Rows from block 5, named by matrix and row number. Rows with one number belong to one attention dimension. Each number is 500 + 25 x the weight over its row's rms, rounded and kept within 0 to 999. All counts start at 0. Numbers have three digits each. After the name is the row's rms in percent of the matrix's.
# q: attention query, key and value (stacked) (model.blocks.5.attn.qkv.weight, 768x256, the q third), inputs 86-171
# k: attention query, key and value (stacked) (model.blocks.5.attn.qkv.weight, 768x256, the k third), inputs 86-171
q.50 117:494522505473527507514495489480487507487529526456505534473500438513503524488470456502493500502478491474509516487539493474473522489522570540510522487501452515511491500510539523489515479509433500504476497489518495531461515477481512528508517490472496496536507526
k.50 144:498469491510512500519488475497501528452498534461517511509459514529513457516522507492496493486496489503508515528497492508492485467506509503488460511475532523514476508478470526482552494529520533494486505466524507456506510493471481447502490495514547491497440538
q.51 098:456550451554542489512512500519471480515488533503535476502468453500508485515492454541463488473516502500543499501530494519492489483492505552476523523467514517549489545491449491485496536478521461492508497448497513500477544488488498500477502519512534499523538507
k.51 108:451474485511521511513472557536515470517487503504493516480476462463512516496518472498514498528493511470547558481509508522493464506527506534473470508495524509482479512495473493495503490488481525508499502491471528488505565498457537507512452501491529468528490526
q.52 108:500483492475495490505497511515484510499502505502474493502490496520452498534442521470530459503488491498497524507440494530519441531517483528503497476496516524448514491482451475517501495448490516517504514501496473497486478523539565504506495510553473503500492549
k.52 115:503494477540518480481508454497507445499499475497491478452500469513494476539546504492487511524542534485498477500498504495546498486483423508527451499603503468465478520511525489517531502492516468515514523498463478519472440488517477465500522448512514508505494505
q.53 127:515469505497475508514522474468473499509455481480483534487475537479451487503559544495497538469523517512481520484440523517510539483482490500514448493515555477464551460494520515499458516518493514510510520500532516484499508516506498537499498497487470485500468483
k.53 132:501531470469486476475487497519538474497474491512494477468522497450482515478552518494448511493468515528483519473525518479495487517466495484532497511486487503526523510481520500464478528479504491506515526469497492526530469443559503530491487504491491540507526518
q.54 149:520535515472529511501491543506485529496529454510505531496487475495461485520502523495496478524460508497459500497517522484492501559517514497511455492512501459504482498489496492488492527468499527528506503526473481460515484479529502485479475532496494529535536486
k.54 153:487526475459435536498502560496462483431521454517492485480504543496560482511489507498500469525501510518488525542507479534506517519505498497508519453470460515467544468489458494509526483488471502520540484506492473504492480502497520483523493488524494542490500475
q.55 109:491497483539504502493456480493474541511507527470491482522513542449503476500522481532503519497491493494465528482464501486500507534481507502503466542494527516465512546515462497524503566466505506499481535492496491516480496532506531484509514511518487485498488522
k.55 119:516543494520513444524513476484506462482478466507490473448533466521507524507466474520500522506472522532490462484484509514550508520455510499504501521552493490491517514488537493454513511527496493501551549534494453532485481505545488531473504477463478529489494496
q.56 111:474506508494487496547534502485532511496501476511551495492533485516526526467482476455485465519508494499515488528526482487504503494474498488460555467506450495517504481510489488534485492461505453474484489515495501537579474510502512465521482478482518556494510485
k.56 119:478489514500496511538459514523466489465513517516515491512521512486517495541454508511548528519484467492478490495517512467474486523504493468506532475476460481495541473529498511536476495508530489500443507477517515475516467548483507447486515508478498472518527484
q.57 103:495504501485485514527532503483491494481440510570468498504502568500487495489530513490516503497540509513445497507433490492523509515449476433501496502467535460437510516478495488528481486492488532483505492485495505471441499483535516524455505519507507479509478545
k.57 123:513538530506477471471472520450508475502523500471496487508511478532475490460518491494490512523523557542483486484497520492524538515453514526508511497527477466459510485513541482509507509498495488502505506497460493523500455512550516511485553523453445525519529514
q.58 125:499502469509520491522497474524483528536490504534544495517498506487521503463494503483502492473523508456492532517516512518473477500504511510472506535500473498462454520502458466555493508509521505543454479506481506493456485490501544501482494490532520495517503528
k.58 122:526495522484511503549504548497544468474498525514474465506498469494464500479499486488518557506466480510465471506450504473521490509475537524472507476506480493443506495497511434490516521501487478515528491503476503519467557481524513494536477485493486486497455503
q.59 114:469515494472518509509462493466530495513530481469475476553469509479487493486494529513479472474520518535503496499503494478470514465502499499510533500503469500502506487540459509540485534497484477477473502464462481457515532506502533528553529478490515548543474525
k.59 128:491495456458472490464472505507467488463493523503496499482489574473518477520483483511516508486502484489476487519523498532529510555466468477518514467486501484491517472478513512505468481527508490488489490503591464497483503496465493466512499494467507475513510515
q.60 143:494472497474490500542477477526461522511447471505503510486503543514451493499522536472514487483539515511481495501493484534457470493491474509482502507525512483468486449490467476543453486466511502537455516500528490491511469511539518484492511471516467514516476488
k.60 132:515538466514456497515506519513534468477503530503504478500514481472478510468550498494482543494480482553469481515483516483483476507478486512551502491520477464526529501496549472452509525489508459543516508490493466489524498495552493508504468500483478508539494536
q.61 107:506518524515523457562509488496534510483537524471463508548532496512494482471553492545507521506502503525510504488493507464506531509498506490538500513497478476453493439503550547518505504515498518528476505467520496461518487471501492515524513507460456502513497486
k.61 130:504549505524488461516473530497493511472520517473489500449483501511541473506509453521462456496475502516512528514525515491525519492507470551484521507459481519507509510463523509494514538492512510510501510505514483478509469486508481521476513491477457514526556477
q.62 140:480498490457455524458519489475479487467481527508435516528505524453495471532511460476530530479498476507483505496475520494551558515513487462498520495454503531505548510487538505502495511505480464484545485532540507514464504502488518519540509522489525460497479527
k.62 153:514493554508518491497508456478522513507484490497486472523542523539483482495511524527516465521494519513541446485478497481521507510494492493453473518510487489475487496501523520531494503476471543470462521495522551523490452523514465515479511490492495492474464496
q.63 098:516479448493486518489515513473529479561485482563523489559535509496497493470556530501462516469475496475498507514508533492502479502475501474537524469457454510524523487500503494499467486485550490525566459490515518549503484477506501503507461468503511480517522508
k.63 110:504469488454451496488510548477539481483475488537486500496510496417501503473523548495495475502473467478499499505515510496539529514488517454473525458488437475529547507520524487550499541476491508493553512468477504527491492492500508530507517488509492477486515520
q.64 103:501529524541525508483483520540495521532499523502525487506496454463485523478518531481505537478509480512511503477471474505497476442494477469557499503549539490525458488458526458485579518522510519499494537494520502463473527500474538476550522500512478514507472516
k.64 092:505500513474483489529447480538488505529499489514507502511488491539512477523508471495482478507505528477505530513501522521466537530529551535534526469494431467462528502533479512471472506475505531454421499515461494532506509556486485527471486497513498481504486484
q.65 083:506477517519529492514518546549502509490487489520522516495557521498535503482514509471485479513517505490461504510517505496527493517535514510508482485514497536499489469493531514477506498507501471507475516462492485486494483501542491494501475489484478484488444485
k.65 084:500495501449471503463501544539494514536510444514472495518426519500504548485496535475503494514498532512520527468483558501466498524511506494502466457503496499510545517512449467498488516487493476490526529490454512516532513511481527501527481520496537494518500508
q.66 083:521473493491510503481490520487522471513509517534555511524548482527502524498457512456478505522538546489489545500493495520524478473474462511529532448554491491523542486508519525478496469459468510471490507488544518545500504499538493508527482508501484470516515518
k.66 087:494521535514494522521487495527502505509478493489488484480475521473481520476506510457536472521523523471537503484540523496489503557467486502446512549507546495446529500524515506497484517500457434499496478517549435481559500482520504519497526546490489454515537475
q.67 077:473477522531456517484528512492509447520508436516524506499509469503542467528454427491539490514517508486506506535420514495493524544466497529505495497496506479482487495468498487553480497505525487524476489521466522516510551503471494496479527483494493475495522535
k.67 090:515515502490463497488494511553510551494466520491514472528484529484503467529538501496499483473490486489488486518480522472528459504538509527482464531512511545534460534481455490471527547486559480486507511478433469462474524533473502473505512494520496536464517502
q.68 087:468489515536514484530466480500484503515516460487512447542496528548495500462536490516496492539489518465517419441540502505522509480542482495492470503467572483511480476474554508504471504484467457479486501503471506492466537482504478489509510529504478472500523499
k.68 096:506494538525516469521539470502528477483496476507436488513555532542519542529490532531491508532495484504520474456479484525499489504479503507486512501516433516501555507514499454502511450493489503511480498468503505501517484477473480509528501502478513538519467494
q.69 106:494499457476516522521482474462486521485487473525477517512499496525499537537495509485531519477488489519530466510469480508539544488514506482524455515527513476515452516532543517481516514500500441499486505511483528517516558474453522533498464490512511503505469507
k.69 108:519491563441497494467497497495484474484492532483526492487532517551527528467488461466514476500495500531480498522520491539502538495507481475531480462505512515512482482490437527479494454499469504515539472529509517527539516454485535487499514515466516487508509562
q.70 091:494516496488503503541497503466497502491486507512479536491494490467489548500519505548510499511475449476449478502505488503534517528533497457490515509510531523444451503426525492483556521511505519505487536515531523524515490518516463514466498532473531495505482498
k.70 086:486482468478490510493524493513497524504509501490507505509489442488513498496535447520515504461497523494521505518465496462471504491493491547504546492479481568488602475497500491443500505480474490471448491508479495493484512522556529470506501486509509548504485541
q.71 094:500475506498497493517474470489513511467489537511491517541524514508494510452511540477550491540486474523469519482506488476535474508467475488464477500502493476514540455510485479507485514483506491505482512444531505473548500455482532509484448495508508520510523486
k.71 087:524539528520507486505513532524532452530483484498484539497504516539435514493543456514449528498553515495494491460534518536489502476484494500468521510504493485478496504472535489514513499506478499499470493515486453512511504507511459528491505511517499456514507466
q.72 086:508468445499503475508471501460492497484493539489462498516517480462516538529523491467506521473515514527473505494467522493531466530519477511471484516493531496510468427516520496532499526492519488477468502532521476495490498501481494508483551510499498464505496483
k.72 090:476508500494490498507542532497456509481521452544471529486447485492517490549458467520494536457502514504518491494481546491515522505504487521511520500451511506444485515454507530509480544510504542505502504509449487476513461489559522575483494544478498482459463496
q.73 093:551487503508506510539453500514446520473490537500458522537453466498466455528498491490487511448467453518502527512505490505528506509559510491501497518512532448484477537457553488529539546504552454508498470522511516533463504548490482472520481497517485531461501476
k.73 088:508486474542524499519507508500446498485490492491488517499563468509465557516430540507521512488503488521504504500507495465483499523498500531533552494470511487460518482510476489500470469497467514537490503483473492482458441457476517482507493494482548482443533544
q.74 094:504488545491526508510508538554503503521478539469534517463492465504499460523489522472460528522496512504544445468468505503482510483546497507494526535435483528478481498497500492482520502490535508476510526485461479504492527500482455539470520485518517524459510538
k.74 089:524497496465508457504459507495453531467503515565477501500492456491519529492479467534532501522488486558498495506511494477481513488470540488516472497531545518480490502496467500504513471480512495495475487495453525465490540515437518475503494479515490509446521534
q.75 089:453526470483498522516489475520522498474478519477505493515528448488510471498514500518548468505533488475487524521482471510498472440493507475527496499501497495513489451487496503542468491515531515535497509492500516475490497533518496475546520472528494490483474487
k.75 091:500491486481513456500553475496462492472509499496476474445535514478491537492471522500521527533502491510491505490477523474476502506487519484463486487507480503469540479517537454494441471491482487457489512517424481467516525472520512537462474529523501491449474516
q.76 090:524465536496497487454522508502478539487480486499522496475511489519478472500462473492482498504476460498479494505485493565497474535483523485504501461499523491491518498476494517486521494501510455461464534542493482503541544541517487501510546508522409500484534534
k.76 102:500517477490450483503498508494495516536480502495485524504501466558519522477538512475490487479537516507443539518494526490495464499558499525530459498508448466460512582522491508470490509524503483480500475498474517496480458500500504488519469494478481521502536471
q.77 090:472519462555500511474518485484503485515516451467509461527487494516483502517494560531488512561474524520507476456514529512522475443500500543470518507459480519489500490554523514535510468499465500486505504507503521520493495534568468496500529463499486496493472485
k.77 093:504496519519464499495474524508528539495513440514464519512476496506569477486508498500498504537493504483478515493507471506483461482503474524488488517488487490474492523499495491509460450479484495514485510473476501470497427529496459515485496526497541486508540449
q.78 086:537516485522539491543503523506477535485493514511497498519489521505469470541475507513485499487498476506522501473536492453472475503484495486545519475554500535470472484482540515472488524524507505514523470460532499484461467495556526476473508495487419481510477475
k.78 087:495559482489477457505475492482514528484523459501502452476482517563502476490507462476527518528491555478462506535508543456524485479537469486513477507461491481455523513524508543530512514475526495488469562498465487500483488508502504511485468491501560538522553493
q.79 083:491497520501475509503478553511503483494540501501525435500518511533489498495506505464469487516532504519506476482520485533483514498505508533518478529528463518510496520529470443518533516463488471502522489507485517502516491535479516511551506541466464467484506459
k.79 093:487514483516519510496500497542492495529526458503461482529490532544520542447506514476494462505529481497515500518509499506517485513526472531532517496488503463510520531524465508497546487543495495525500507532533532531511513520503485464522458526524485530541497529
q.80 091:526494497488508495495482519491509489527501512507513496544471441536517516483503489481518506489488488495472518467498528439533470493502482482521456468508532469484474488502487493489456520536468499487494509522517530501535476501489531499524504494484469459487498490
k.80 098:476471529524523547512496491463482467506496498486488479492501529472431499537524494496550514502516496482490484486514520538495484512538468539505493556534489486511524507470493490522517524550527510512471497495519490485525510500488509572519533494490519516491527480
q.81 083:536467487483512451524508494498508505477493483487494521493482524556511506512506492430519499485475525494508482483509508521537457490508505483479467509529504461489505480504529532497488481506515518535491503538502487512474491474464484506532494543501504463457527483
k.81 095:466491507543520559510470518478451520501492513528467487532534520476486499510505511533535563523497479516501442488500492470474520486493481502479536479499509495469461508464492502521479518503503442477507479469489513495514497488514479510488535512492469509458474495
q.82 094:544500463493507514497471485481494513471444498525464460463555490474463508549532511523505536492525491496480486507480521501467502458502507497511498464477525465487502476508504494506519553512457460479517522530500513492486502478554493484551537502499498476537481529
k.82 095:506479477483493526478492495505524485483518465522489520517501501521488481522498508525504488493502480474479509475484536479544524508491445529493485507504477489546491483510497557501544501508492507475494526472493482478519491494489511494471539478501528504505490462
q.83 100:501480509546522547494529513484510475501505490513493524490472541539501505511498516559513504551489536520486456461496479470492509528526504521523505472511531477534480536468527459517499522536468530496519458438518506489498550476502459496466567493501493472528487499
k.83 089:493494519450488491478522537514462526469505512514482520472476505509519459443477524462476469513462497531504522476498552517527537536510475542511516504500519496476547505495514492467496499462453495492526544517493508496510463525533466531500472521464475507518510521
q.84 085:478506460476505516545505500504520508481478500530523500482500502457444498527554499502472497486553506501523473474538492464505513492474457453531526532467499499501455482486497462502484528509518474535520498529460469537467479508541509509448508529512538450499496470
k.84 093:462489503516503505504492473480451497481472533557510486499509500508476535484500483486511482513486546466494516503492505483497539508443518490502508526485546520481513461499530540487475469502490506488432501479484524504490502470554513467503505468483486508482558505
q.85 103:577505483483489467509506520537488507500506530485457506511466455528458469477530492512501508502458464511502514467468471557440469490496489488517555495487527486537494470495564435481474502517498550514557502473489501495483534483493497467486511502521501487512492470
k.85 092:486516471530509518514458498506486494425519517555497487499503489475477535480481510509503507502509497534479499515535534451512472491491542473510525488460450526518517511577493565451506514518490530486472504499502545491485495512513548515467449524503506542462485503
q.86 086:519493546539544448459534489505480502554459492534516476518525463505520491504483509524544448463544500501522509495514495482479508429483483508492473570517499539522469511523490464497462512505525511519508512481500498474481501518520539505439515454493525509495494503
k.86 096:519490544507474486509516459484478478492549494537506479499514529524486520474474510520515459540514525491499461506492459526526451520483551433526449479522467483487543475530496537531456550505516513525508477544503476529521503500511515524541485525458485528413540496
q.87 092:509482508495490500456482500528502521505494524539468474526514479446525466517516526495509508544504470484554453513484469472502522448470489526498514536487511488436506446487468457466471502490463511473505529464496503517536552492491508518458512468521501521520487499
k.87 105:487531488476517503518521508456533498541491503489524544534484507486487494488533503546510501427506490478523491501481486526514542452543583466500510492497450518511494503490501509469568508519519500504447460521477501513484514477454496526514461506482518519457497481
q.88 091:543515500533515509529514553511504503552513494509519491483461487531510470496511505460486505509509503538474489557491475445503489531538462465482531484507484513492504493523506487501472464494477489496479518491470495500487428475467468502518531467493516490510520514
k.88 097:520464500424513513541531547482504528523533503498455534494497526464498477507493534464486474492457491497543533480450534537489512538487441532491498472491528482477437492482499494534477488497520493521475540484505507505536479501484515519485518544503522537483468506
q.89 097:501493521536504537533493511494519447484497509553499494479498481497504531529492468513512517507508499508497470507553503491500528510520554547485530503476518476530476474524469540515446467527496506527515502500505500487498543470519484485509494488578489449486502514
k.89 096:489484481546482492473472493523512508509506483508489500536487521517482481510520453482520553470525505469445457527512475477483449436499532518482467470459468496485496514481544477470532478506511535485490514508478503496464505501514523554514495508472500545529481494
q.90 091:516489449465503505523515484488473493460462505505505435458495539485479528562508553485509512559474474506482514500473523483492476500536492543468553494486484507501531503490533535503478502518473543493505504510519480505516516492478508477480491473499520498535468508
k.90 097:501503516577508547484483507521520514487507521475492537472505447493476490461520523503492475505465478516511504466474519489493505466481490558472491486515533531518512477483452518472491478517468499507547503478503481492519495475515511474521539494475514531453474506
q.91 087:482491531490517566489514510441501496493480500447503494522493504515473480494469536493508507552506483494523483476476492499458529502500487508502514520471484529464503472509499491488475515507474454486459468467488510495498576527444513492487518501494479500509532516
k.91 092:508526494499524506530506469481527511571492499527495500571491504458513502466551480465474507455465525510505523506522510507526507534539525431519523495499524478442499534515497535497494476486505494496521471512510502521432504512490494505509493489490492523507486470
q.92 087:453464529519490498530529509498512526497499499530507505489495461493528516502506480515532478469523536469495524461535489494495492531462485480521515516504470507489484481474537465513496545517493516555468457532528515504476501499504520512465477480540508446490536536
k.92 098:554506462521486510520486473503517488512525471474485538507515512504480507534511540472503504467519493488455480516523506491494532489489484511493490514518562469532486471525512511485490483459492522487468565504461521500493500556533471462489462508475496539492500506
q.93 094:510497491488482519523477522471518517491502497482487464501520513537475499483561490487478506453520494490493545521490477459500469540491481453543502515497507526456491486484511528501493502541487506496493489520498444477459522499500566471542549530478493521492498453
k.93 094:482511550581535497479477521521496524486506565470481456489490555491426491468478532504514519469514454526523462505520489497458462498482522516507543509523499476501507511514480486473496446530498483487499463515522508476450482517498516488549488468513486473498484525
q.94 099:530482486475524467542540473520520497533504472520515544478479511472488510495514497506478491495510516494509498472517485455500481552510496474461466477457530525528444505525495531502503487508493501491444476495499480527496502516493525524506445516510482534529538489
k.94 092:527505542471475453459495483516516524530512493492523519469534455504515465472534504453484484496512552540522512549485456553505557510474538510509469543499472525504510516465483514563522498470545518508518492488490522510511485529526497474487482512546517464460536526
q.95 088:516531543522491496450513472525518482521491475536476530497493486504482518480469455467477479498512520444478542537463473482500570461528533492508503487482508478503508512457499499469508514547509495553479479491503497479488498468506502485503483484501446509500546496
k.95 085:504502488486541468482486433500503526511520501485521532491495480493499486509482532484519510433524520519543533515489506503494511513488510476549484463522499496479500477502539494469482520480503459445477472525501502510517507470486502520551480502462439487501488482
q.96 085:493520454471500464486513491519545533491499506500524502523475519483572508479498527502504493503531488515494481548499522505478482511480460467506486527469513519485484520563503509504529459487515508513486536494512494508485482537466499497444488477462500540486533503
k.96 094:508546512478493541467466481553468479498536442537482434460526538472479509528486511513509510510502520499461460478457528510493458517534515471508519495474508490528449516486521521507522488446519486541502525539500524480485521546504476465499505452482493528511437512
q.97 093:498480493497448554494488521526515472494483464481493489475491488534485494503510506460501480532567514500491485508465512505482453548489542533483525488477480488495537562494517543475512486502503514475450534491468459478482510502483544526494507499516514525522491502
k.97 097:486488479491483542516509475512483478481537519523525566464465484508454516504503491487512529513485471538505496497493506494479495486556491522485536470487445448476533486498484492465483493517481479523519500491505518503496525516489473484447467484488494464528468499
q.98 094:507492535484476487461471471511528466505486525474560505424505499507473531519486492498496503536509479512524507521469469517525444536438477521465462464494497524454505475525508495502484519481494526536517490497534458491515518503551506497570525483471521480482506508
k.98 092:496476510502496468528484514465516453471530504463492500516484512505517478527491486500529540444496460485507501501466523493486467531523508492483474480500537504494500481513456518482498513500491479521506493557491483467440476553469489520525458488461527493505541526
q.99 088:479488517463514516497523463503521509481474487499472477522474492439432484496503537531548509489497454410513509477511507516499479518494502473464483488551508475526515497505515526455478480505481504536516538512488492487531535542574473481514507518505475513530462487
k.99 090:525475486470514492455520498474521467536505520487507467531509486490523541540479504569525531467520514454569469503523506444508495509490490493560489486535468494510507490503534521512486467484487506484493491510525479476500482528505480539492520511481501492507519494
q.100 085:535496481504459493475485511535529470535466462477493486529520482493527499480457480472524489511503515500474488469483526490486526490481481475503489488525483588542516470537510478504491485512462516511507447502503474471515481507502531496541509517480540479519514490
k.100 088:504479484493520500502480542462499508497567451497496479480508535542487496494493542487507473485520499428494529474506527477547492494453509496456509524473516469544518531463497527472491532491555481497495525445496547493476508535490494489535474532502499507467516497
q.101 086:541495460537518484510519509469516534471461503503537522507503478474481516498519476545478510504512469542521495488530518528484520463453534525520502490470471533558564522537466503494538508505514503476496502515467470506509495511513501506487541444474497464528516510
k.101 100:451539489505490468515463505465517501479487512481500501437542525483496507534526476511501465487487477465528488524523490531542473492470503488528461512534522519496505483489506439518510531491545503461490526524489514486536495484504510528478527482537475502481436553
q.102 089:542501506514512466486492493493527521500527458499518480492504477539493517492523525533444463469524518443455515476493498492496464489481473511526481474557492496477565459536493527477493506429487529486492514481518432510451458496546492516459514549478479539523469517
k.102 084:525511513488513510494487495547480504523525467473516491512461463498470511478475498482475489497518498475500548514493472539488527500512525528541493458501485492494488531554536471536489480516507488508507484532510495510512464513497550468526468490460483507502515482
q.103 090:539481486492521525501478461490522456495500521526499481443465499504546503556474490484463514505480520518558497438489489479525549533460489525463485481493512493544524503552476489515517540502511452491506475471507513522488525494508508538495508452517486521528512511
k.103 093:512489522470498502500459480523473465521532536483498498496454461457489509423506505459486491472491543486522470487502502505495481531537502483546515532473498506526497493469503420481511469525481521481506477515490472475495525556483479497505490507488490514521486525
q.104 095:526514503560459508477495450524525480508516501514476515513494463501513507468527491521516513498472483455491474457496501481486507447499521504472509500510460521504544476513467507487442500521468467482495527514483515504518522471498484492489483513503526497481474498
k.104 091:484483514507481457498459457486498506449476511471530483478473537445496514447481449498539508466495480522502479537501489499494515492494571536515515478508446485482516525512490482508478520455487446494524484536514501524487467488515477514534531561462468480524515527
q.105 100:559492507514460509539456471471511507500471494513546459454489533494526458532510540476497510491486495482489506507494507480510500538495467523482457481533488503525502476499504471490518478463419544470521494485503509488499483514498535462500484547488528507567530457
k.105 092:522500524516492530486496463492482438513512513532523489495464515592500482478505489483505485523479537480441490511498476517501521521497524536497488525466529502522547511469487534519471505559526498499516483468485503518521535496486502509502525534537524495456532500
q.106 088:477487533486481442493507532508493505489482453474518545466527498454531461496516448504515488493500485504493477499500491519467478497499517486516491490493518514515500537487490478537484498485522505527510505534531459529525521452513496501578494510529486493476509495
k.106 087:499471538555537518476505466507465510525499492532481528535520511486476532455504552466527489485485447517530478502502499515506502492514462466525519525490540467451542503522530469517483532474452499516516475560509510520483496521484499471496506489460541537523499509
q.107 097:489505468460479493490477507510497502462489521508511469480503501507519477477509496534484529515493461537525505503484511529502527514505492474525509543486501487468500522462508509423475507543493477501492524464537477467509485446525517500506471525509495501509522507
k.107 093:520546444571519476538507494499529503475465513487457505471505520505469547520472484481514492502509522485487508521507489480496538482515513516501468469516489472463507517484498490498521460506482471449545503460504554482495533520499478523463544467550543513516504478
q.108 091:497490524455496459485497503501497489527532473526469451469510506523478510515504497523520537541502540490521518494482521519486511510523506474531496517488495501468495459521493513534478462477485472486459517479486456495539480504518534482503505531502545544502461474
k.108 095:531510535473497475524543465482483539486452517494447516475549512493499561491498504530512533484516510532500513529487469477505486514499508453512495501496531480500483511512517480498507502520501535503454469466541502503499518469493525515539482564486461484542511518
q.109 086:528506505507530496481495512552503605501514549509521525505531475465503547471474542512509538511444495514501485505497520464457465504490528487459521504452482513529522460483457524480522471507491519499490554507524484494529510520458516499510501464496477516518469492
k.109 093:540521462458476474504513494465508530513446489498514553487539461526539506497507490513498509485514487500496455476464512504512489510536522499524505458484500522483511493449497497509496507495506542518448525524499484520515487559510512498476509546479509459508470525
q.110 099:489506513500476466487493486502503464496541483487506453511502510479496506464527510476521476581499490517487503492505510501516500502521465517484474505492487538526548497500511539526556523473489495517530451544489511499546515511481551505506467513489510537480470532
k.110 095:542512504473512476514495483548521549498491540506489528448491494510489496512525533532464509531510493571543514514487478508485550503470487547493515500551501497515505535458517489508463498506518495478514503499510464531501511498486494460501471534500484488506485479
q.111 085:516497486501543509546492523466488523502496482483521508457491497510524520507503445527497501520506498527522503512514482519488501546490543536486497445524542516539512511488475482520503566516511501505530504480533526460462531496507515501473490539491506515554465522
k.111 073:526513482489508490478508563496461514502492518484508499488517521518489463489512515466503465516443447534460477517523480490468499524484499528523535474502457507438536485533481500509497513510487511510525489441564525508484475492484505551487508527506536557483469527
q.112 102:512520540431464450507496488498525535497471483466522514532526458521486503479546478495496467484503499463511518486514493539504517466526490506511476511500497571504509510510495533501513511500515472529520515553460461498530501479500538513524485520478491543498509498
k.112 103:522483452520531528501514506488489490512504499499482488565497564484502504497492521545561519485506435455498522485480513470534474507519509491463507492486474459485512509459480502471506544495466516529498506513506533507525524529509509473530485514453515513565489505
q.113 083:489475490527479528539459526512467458525499530503516496505492525505481503537529566465507524480484487518486536492524513470492527504516501515518475510465497502464482502490492518501503491516496529494470527460496476492486495553486526542458496493520550484457537493
k.113 086:493519492481441550504530524511533484516508478503501511538501499460470493508496502491479484516476515522528480495484506532504489485501489463447524461469472459552544513482506545504513478528495522477571463506498475486533521480483509529506493534521444493467511456
q.114 097:523469530553505531552487477477520482502506483515512495499526524495522507500518492529501538481493500492541504489480501501496525540519470504467474457522507419456528505484467512511476540495482481542484482535514465532491482510566501499547487550472484503500495507
k.114 088:529484504481478543445493487515511496531450531457530466490498513503494478435516511496488468519499521490470490519495513460526510483508501497477478483501555504427523525527493463504508511497519457489516543454450496540544525483506535547523522513477476523476490507
q.115 089:489474469488496508500532506499537486477487494484486514439526547467506508473466524493491506504518481525523524539460529515528484513474475514515530532497522485504468542512479456573462494483488474533429467502504515487470490452489509487524509494509442479510545475
k.115 095:484529480471526465521513499489492494498493477468517538495532543511479486536497491503487483494481482534457485513461470477472536518511489500505533521443560522467481490531487476492490485536496517484505547460493506502522441512489513485460508526499484453506538465
q.116 090:494482522463471544504505479500480508495488494503523479498475473461510553544518490465555484536462508504529549508512557554474492501502485494507503533523497506538414503447471479538482524484475490484504490514463514482552475479507480457525509515529492435523495490
k.116 090:504487455484496508451503544530501480458491555483460535423489480504491502536463476535497519486490460504504519528535476517467508505489540514468485475495487479507508530466509524505527519493528485485473502477484479523502498430495472535514493560508537519514543486
q.117 094:464498524509461499504501489526495505513501507502509509473484486493472498519535478509527515520507458479462461517487508467485535545463511491518511488485542492454522474474519501485457492512502502531541535495497494465555504494484514486481518531499463492557519496
k.117 094:463531492507533493524492460459493474522465483514503494508543510516448536558549518504537523509495513488501467472472509460485499495508513486546520473470494444503519517479490507465462495493477463490487516517547501525471485492498494509492476507476463507569517538
q.118 090:496485520496528504488492491482483473458476518498484474495493546525482473502510510516506526488518446513545452525520482535515474548490496563520480562520500483479519512548563511499484512505481523496490495484465482508479513529501506484500498445478503456511521510
k.118 089:492446527480514490503492475458490500495479507537525508485551527542508497516496539445499524503469510491504504498486497502502506496477531508492462495523477503518497460476486507466502477526489528491507493471494519503469519468520479464511484417506495491470482516
q.119 095:414502514495491489514527462496508503526502468492510529467492498493526514491507526488533484547542520492466498494514510504492542478485485497492463467531488509512537544517502474532521493498486486552517512468489505466506494504512518503486468490488511517505470493
k.119 089:517486489502477505506547487484525488464483495487522516467484485477476520521539518473495489504438476503493479497453482536498484490490519533506517535500512532459510467465524492499502527498488489520542526471480489500484499495548490512460490564499474484489468522
q.120 094:479495465443486505525455481501508462502494542545507483490502501475479508495626500529487461490532450483493486517561472482490455492512471552482490497507507500482477506509495521511534490501540496494536556480522488498454505506520487511469485511507516483496484480
k.120 087:455479484501495505507508511518512494508520478539496468455491470462509477494536535522499541497471474499486545532479484516522469526483512523523498460504544537544442512526519484505515496491514536488547523514527492531495531494505505517497501474506478478444498507
q.121 100:467511531484497454480473493512505508479475542503488492466481504491485433526463510506526513507529472446514490485513518508504494455489499503491483518499465485517483463553485466500490521496542489520467541513535561511461522543489493529460480516460519533487475540
k.121 090:466518496481503496551506547527471499462449504443495499497496499436524487471524476499513501495501474519480492528525498459475542485559488492489507484479521523524500486470514478507479471546520519513534513498559544480511523537499493441485491473526524534496496503
q.122 086:488496469456466475449490502471537509482512495505501494540493460495532514479502513493521469535499505514477535499480516537523450473513454471540527518491500490492486476506519500539496540507533494525493479474455491483527511504507486512492498448483535496521518510
k.122 096:476510536516525505527501498539545473478499518501530552533480460517485477500524485501472507529511529527513538528490476518514508472516521498537498493482528527514556488525474436505475541504549468490498530514500530529504492506528510457474472505512502467438455490
q.123 095:512505543513565489489526565509522483517509485489477490539509493523490498510478525471442489457559486468517461450490471556543524503515535461508528482446511471529475499523554520512550485526508512483461536488473480508457532508452501496471488409477493469507505507
k.123 086:526490497515486532490510512491468487491521519516480528519468536453526521490538508503477481459515513530496471477528447527513459525526500504531494551498513482480506555521491464502462474522457548515511516499503475488445493475504486478497477505537527484507488443
q.124 095:490499491500483512476529464499518511471481522517565499487520494482491508455481488499494500473494501477482491561493481490514462467472519473480517505551537500510497481502517424493499499520531518506512492526508449523492450529516504488533458509486447493492497459
k.124 093:530552513554505507480511492530495474501474471510487496471500511484517482526486461475501455477494503523462461555531471500499476497522484531485468520499494527501517472498509474521455495492514470531496494533470501519503542520528519494510507511470539498471479539
q.125 089:497504456507495483510503493446553520497498493487523510513499469493517482475484473498514505495491504503534488534493542479526490492536499518487477509553510532503494492522518479497468490512449496534508484542502497492504509501542544496490452520506543528537472508
k.125 085:488515503470524493469504517500476500503456493510529478490476524494546495482460459493530506523546516500517491502493518513492502462455483500474536491503461496526539555485484506482460488503496551472531509495508501479465490483524551534523481518441492494452529516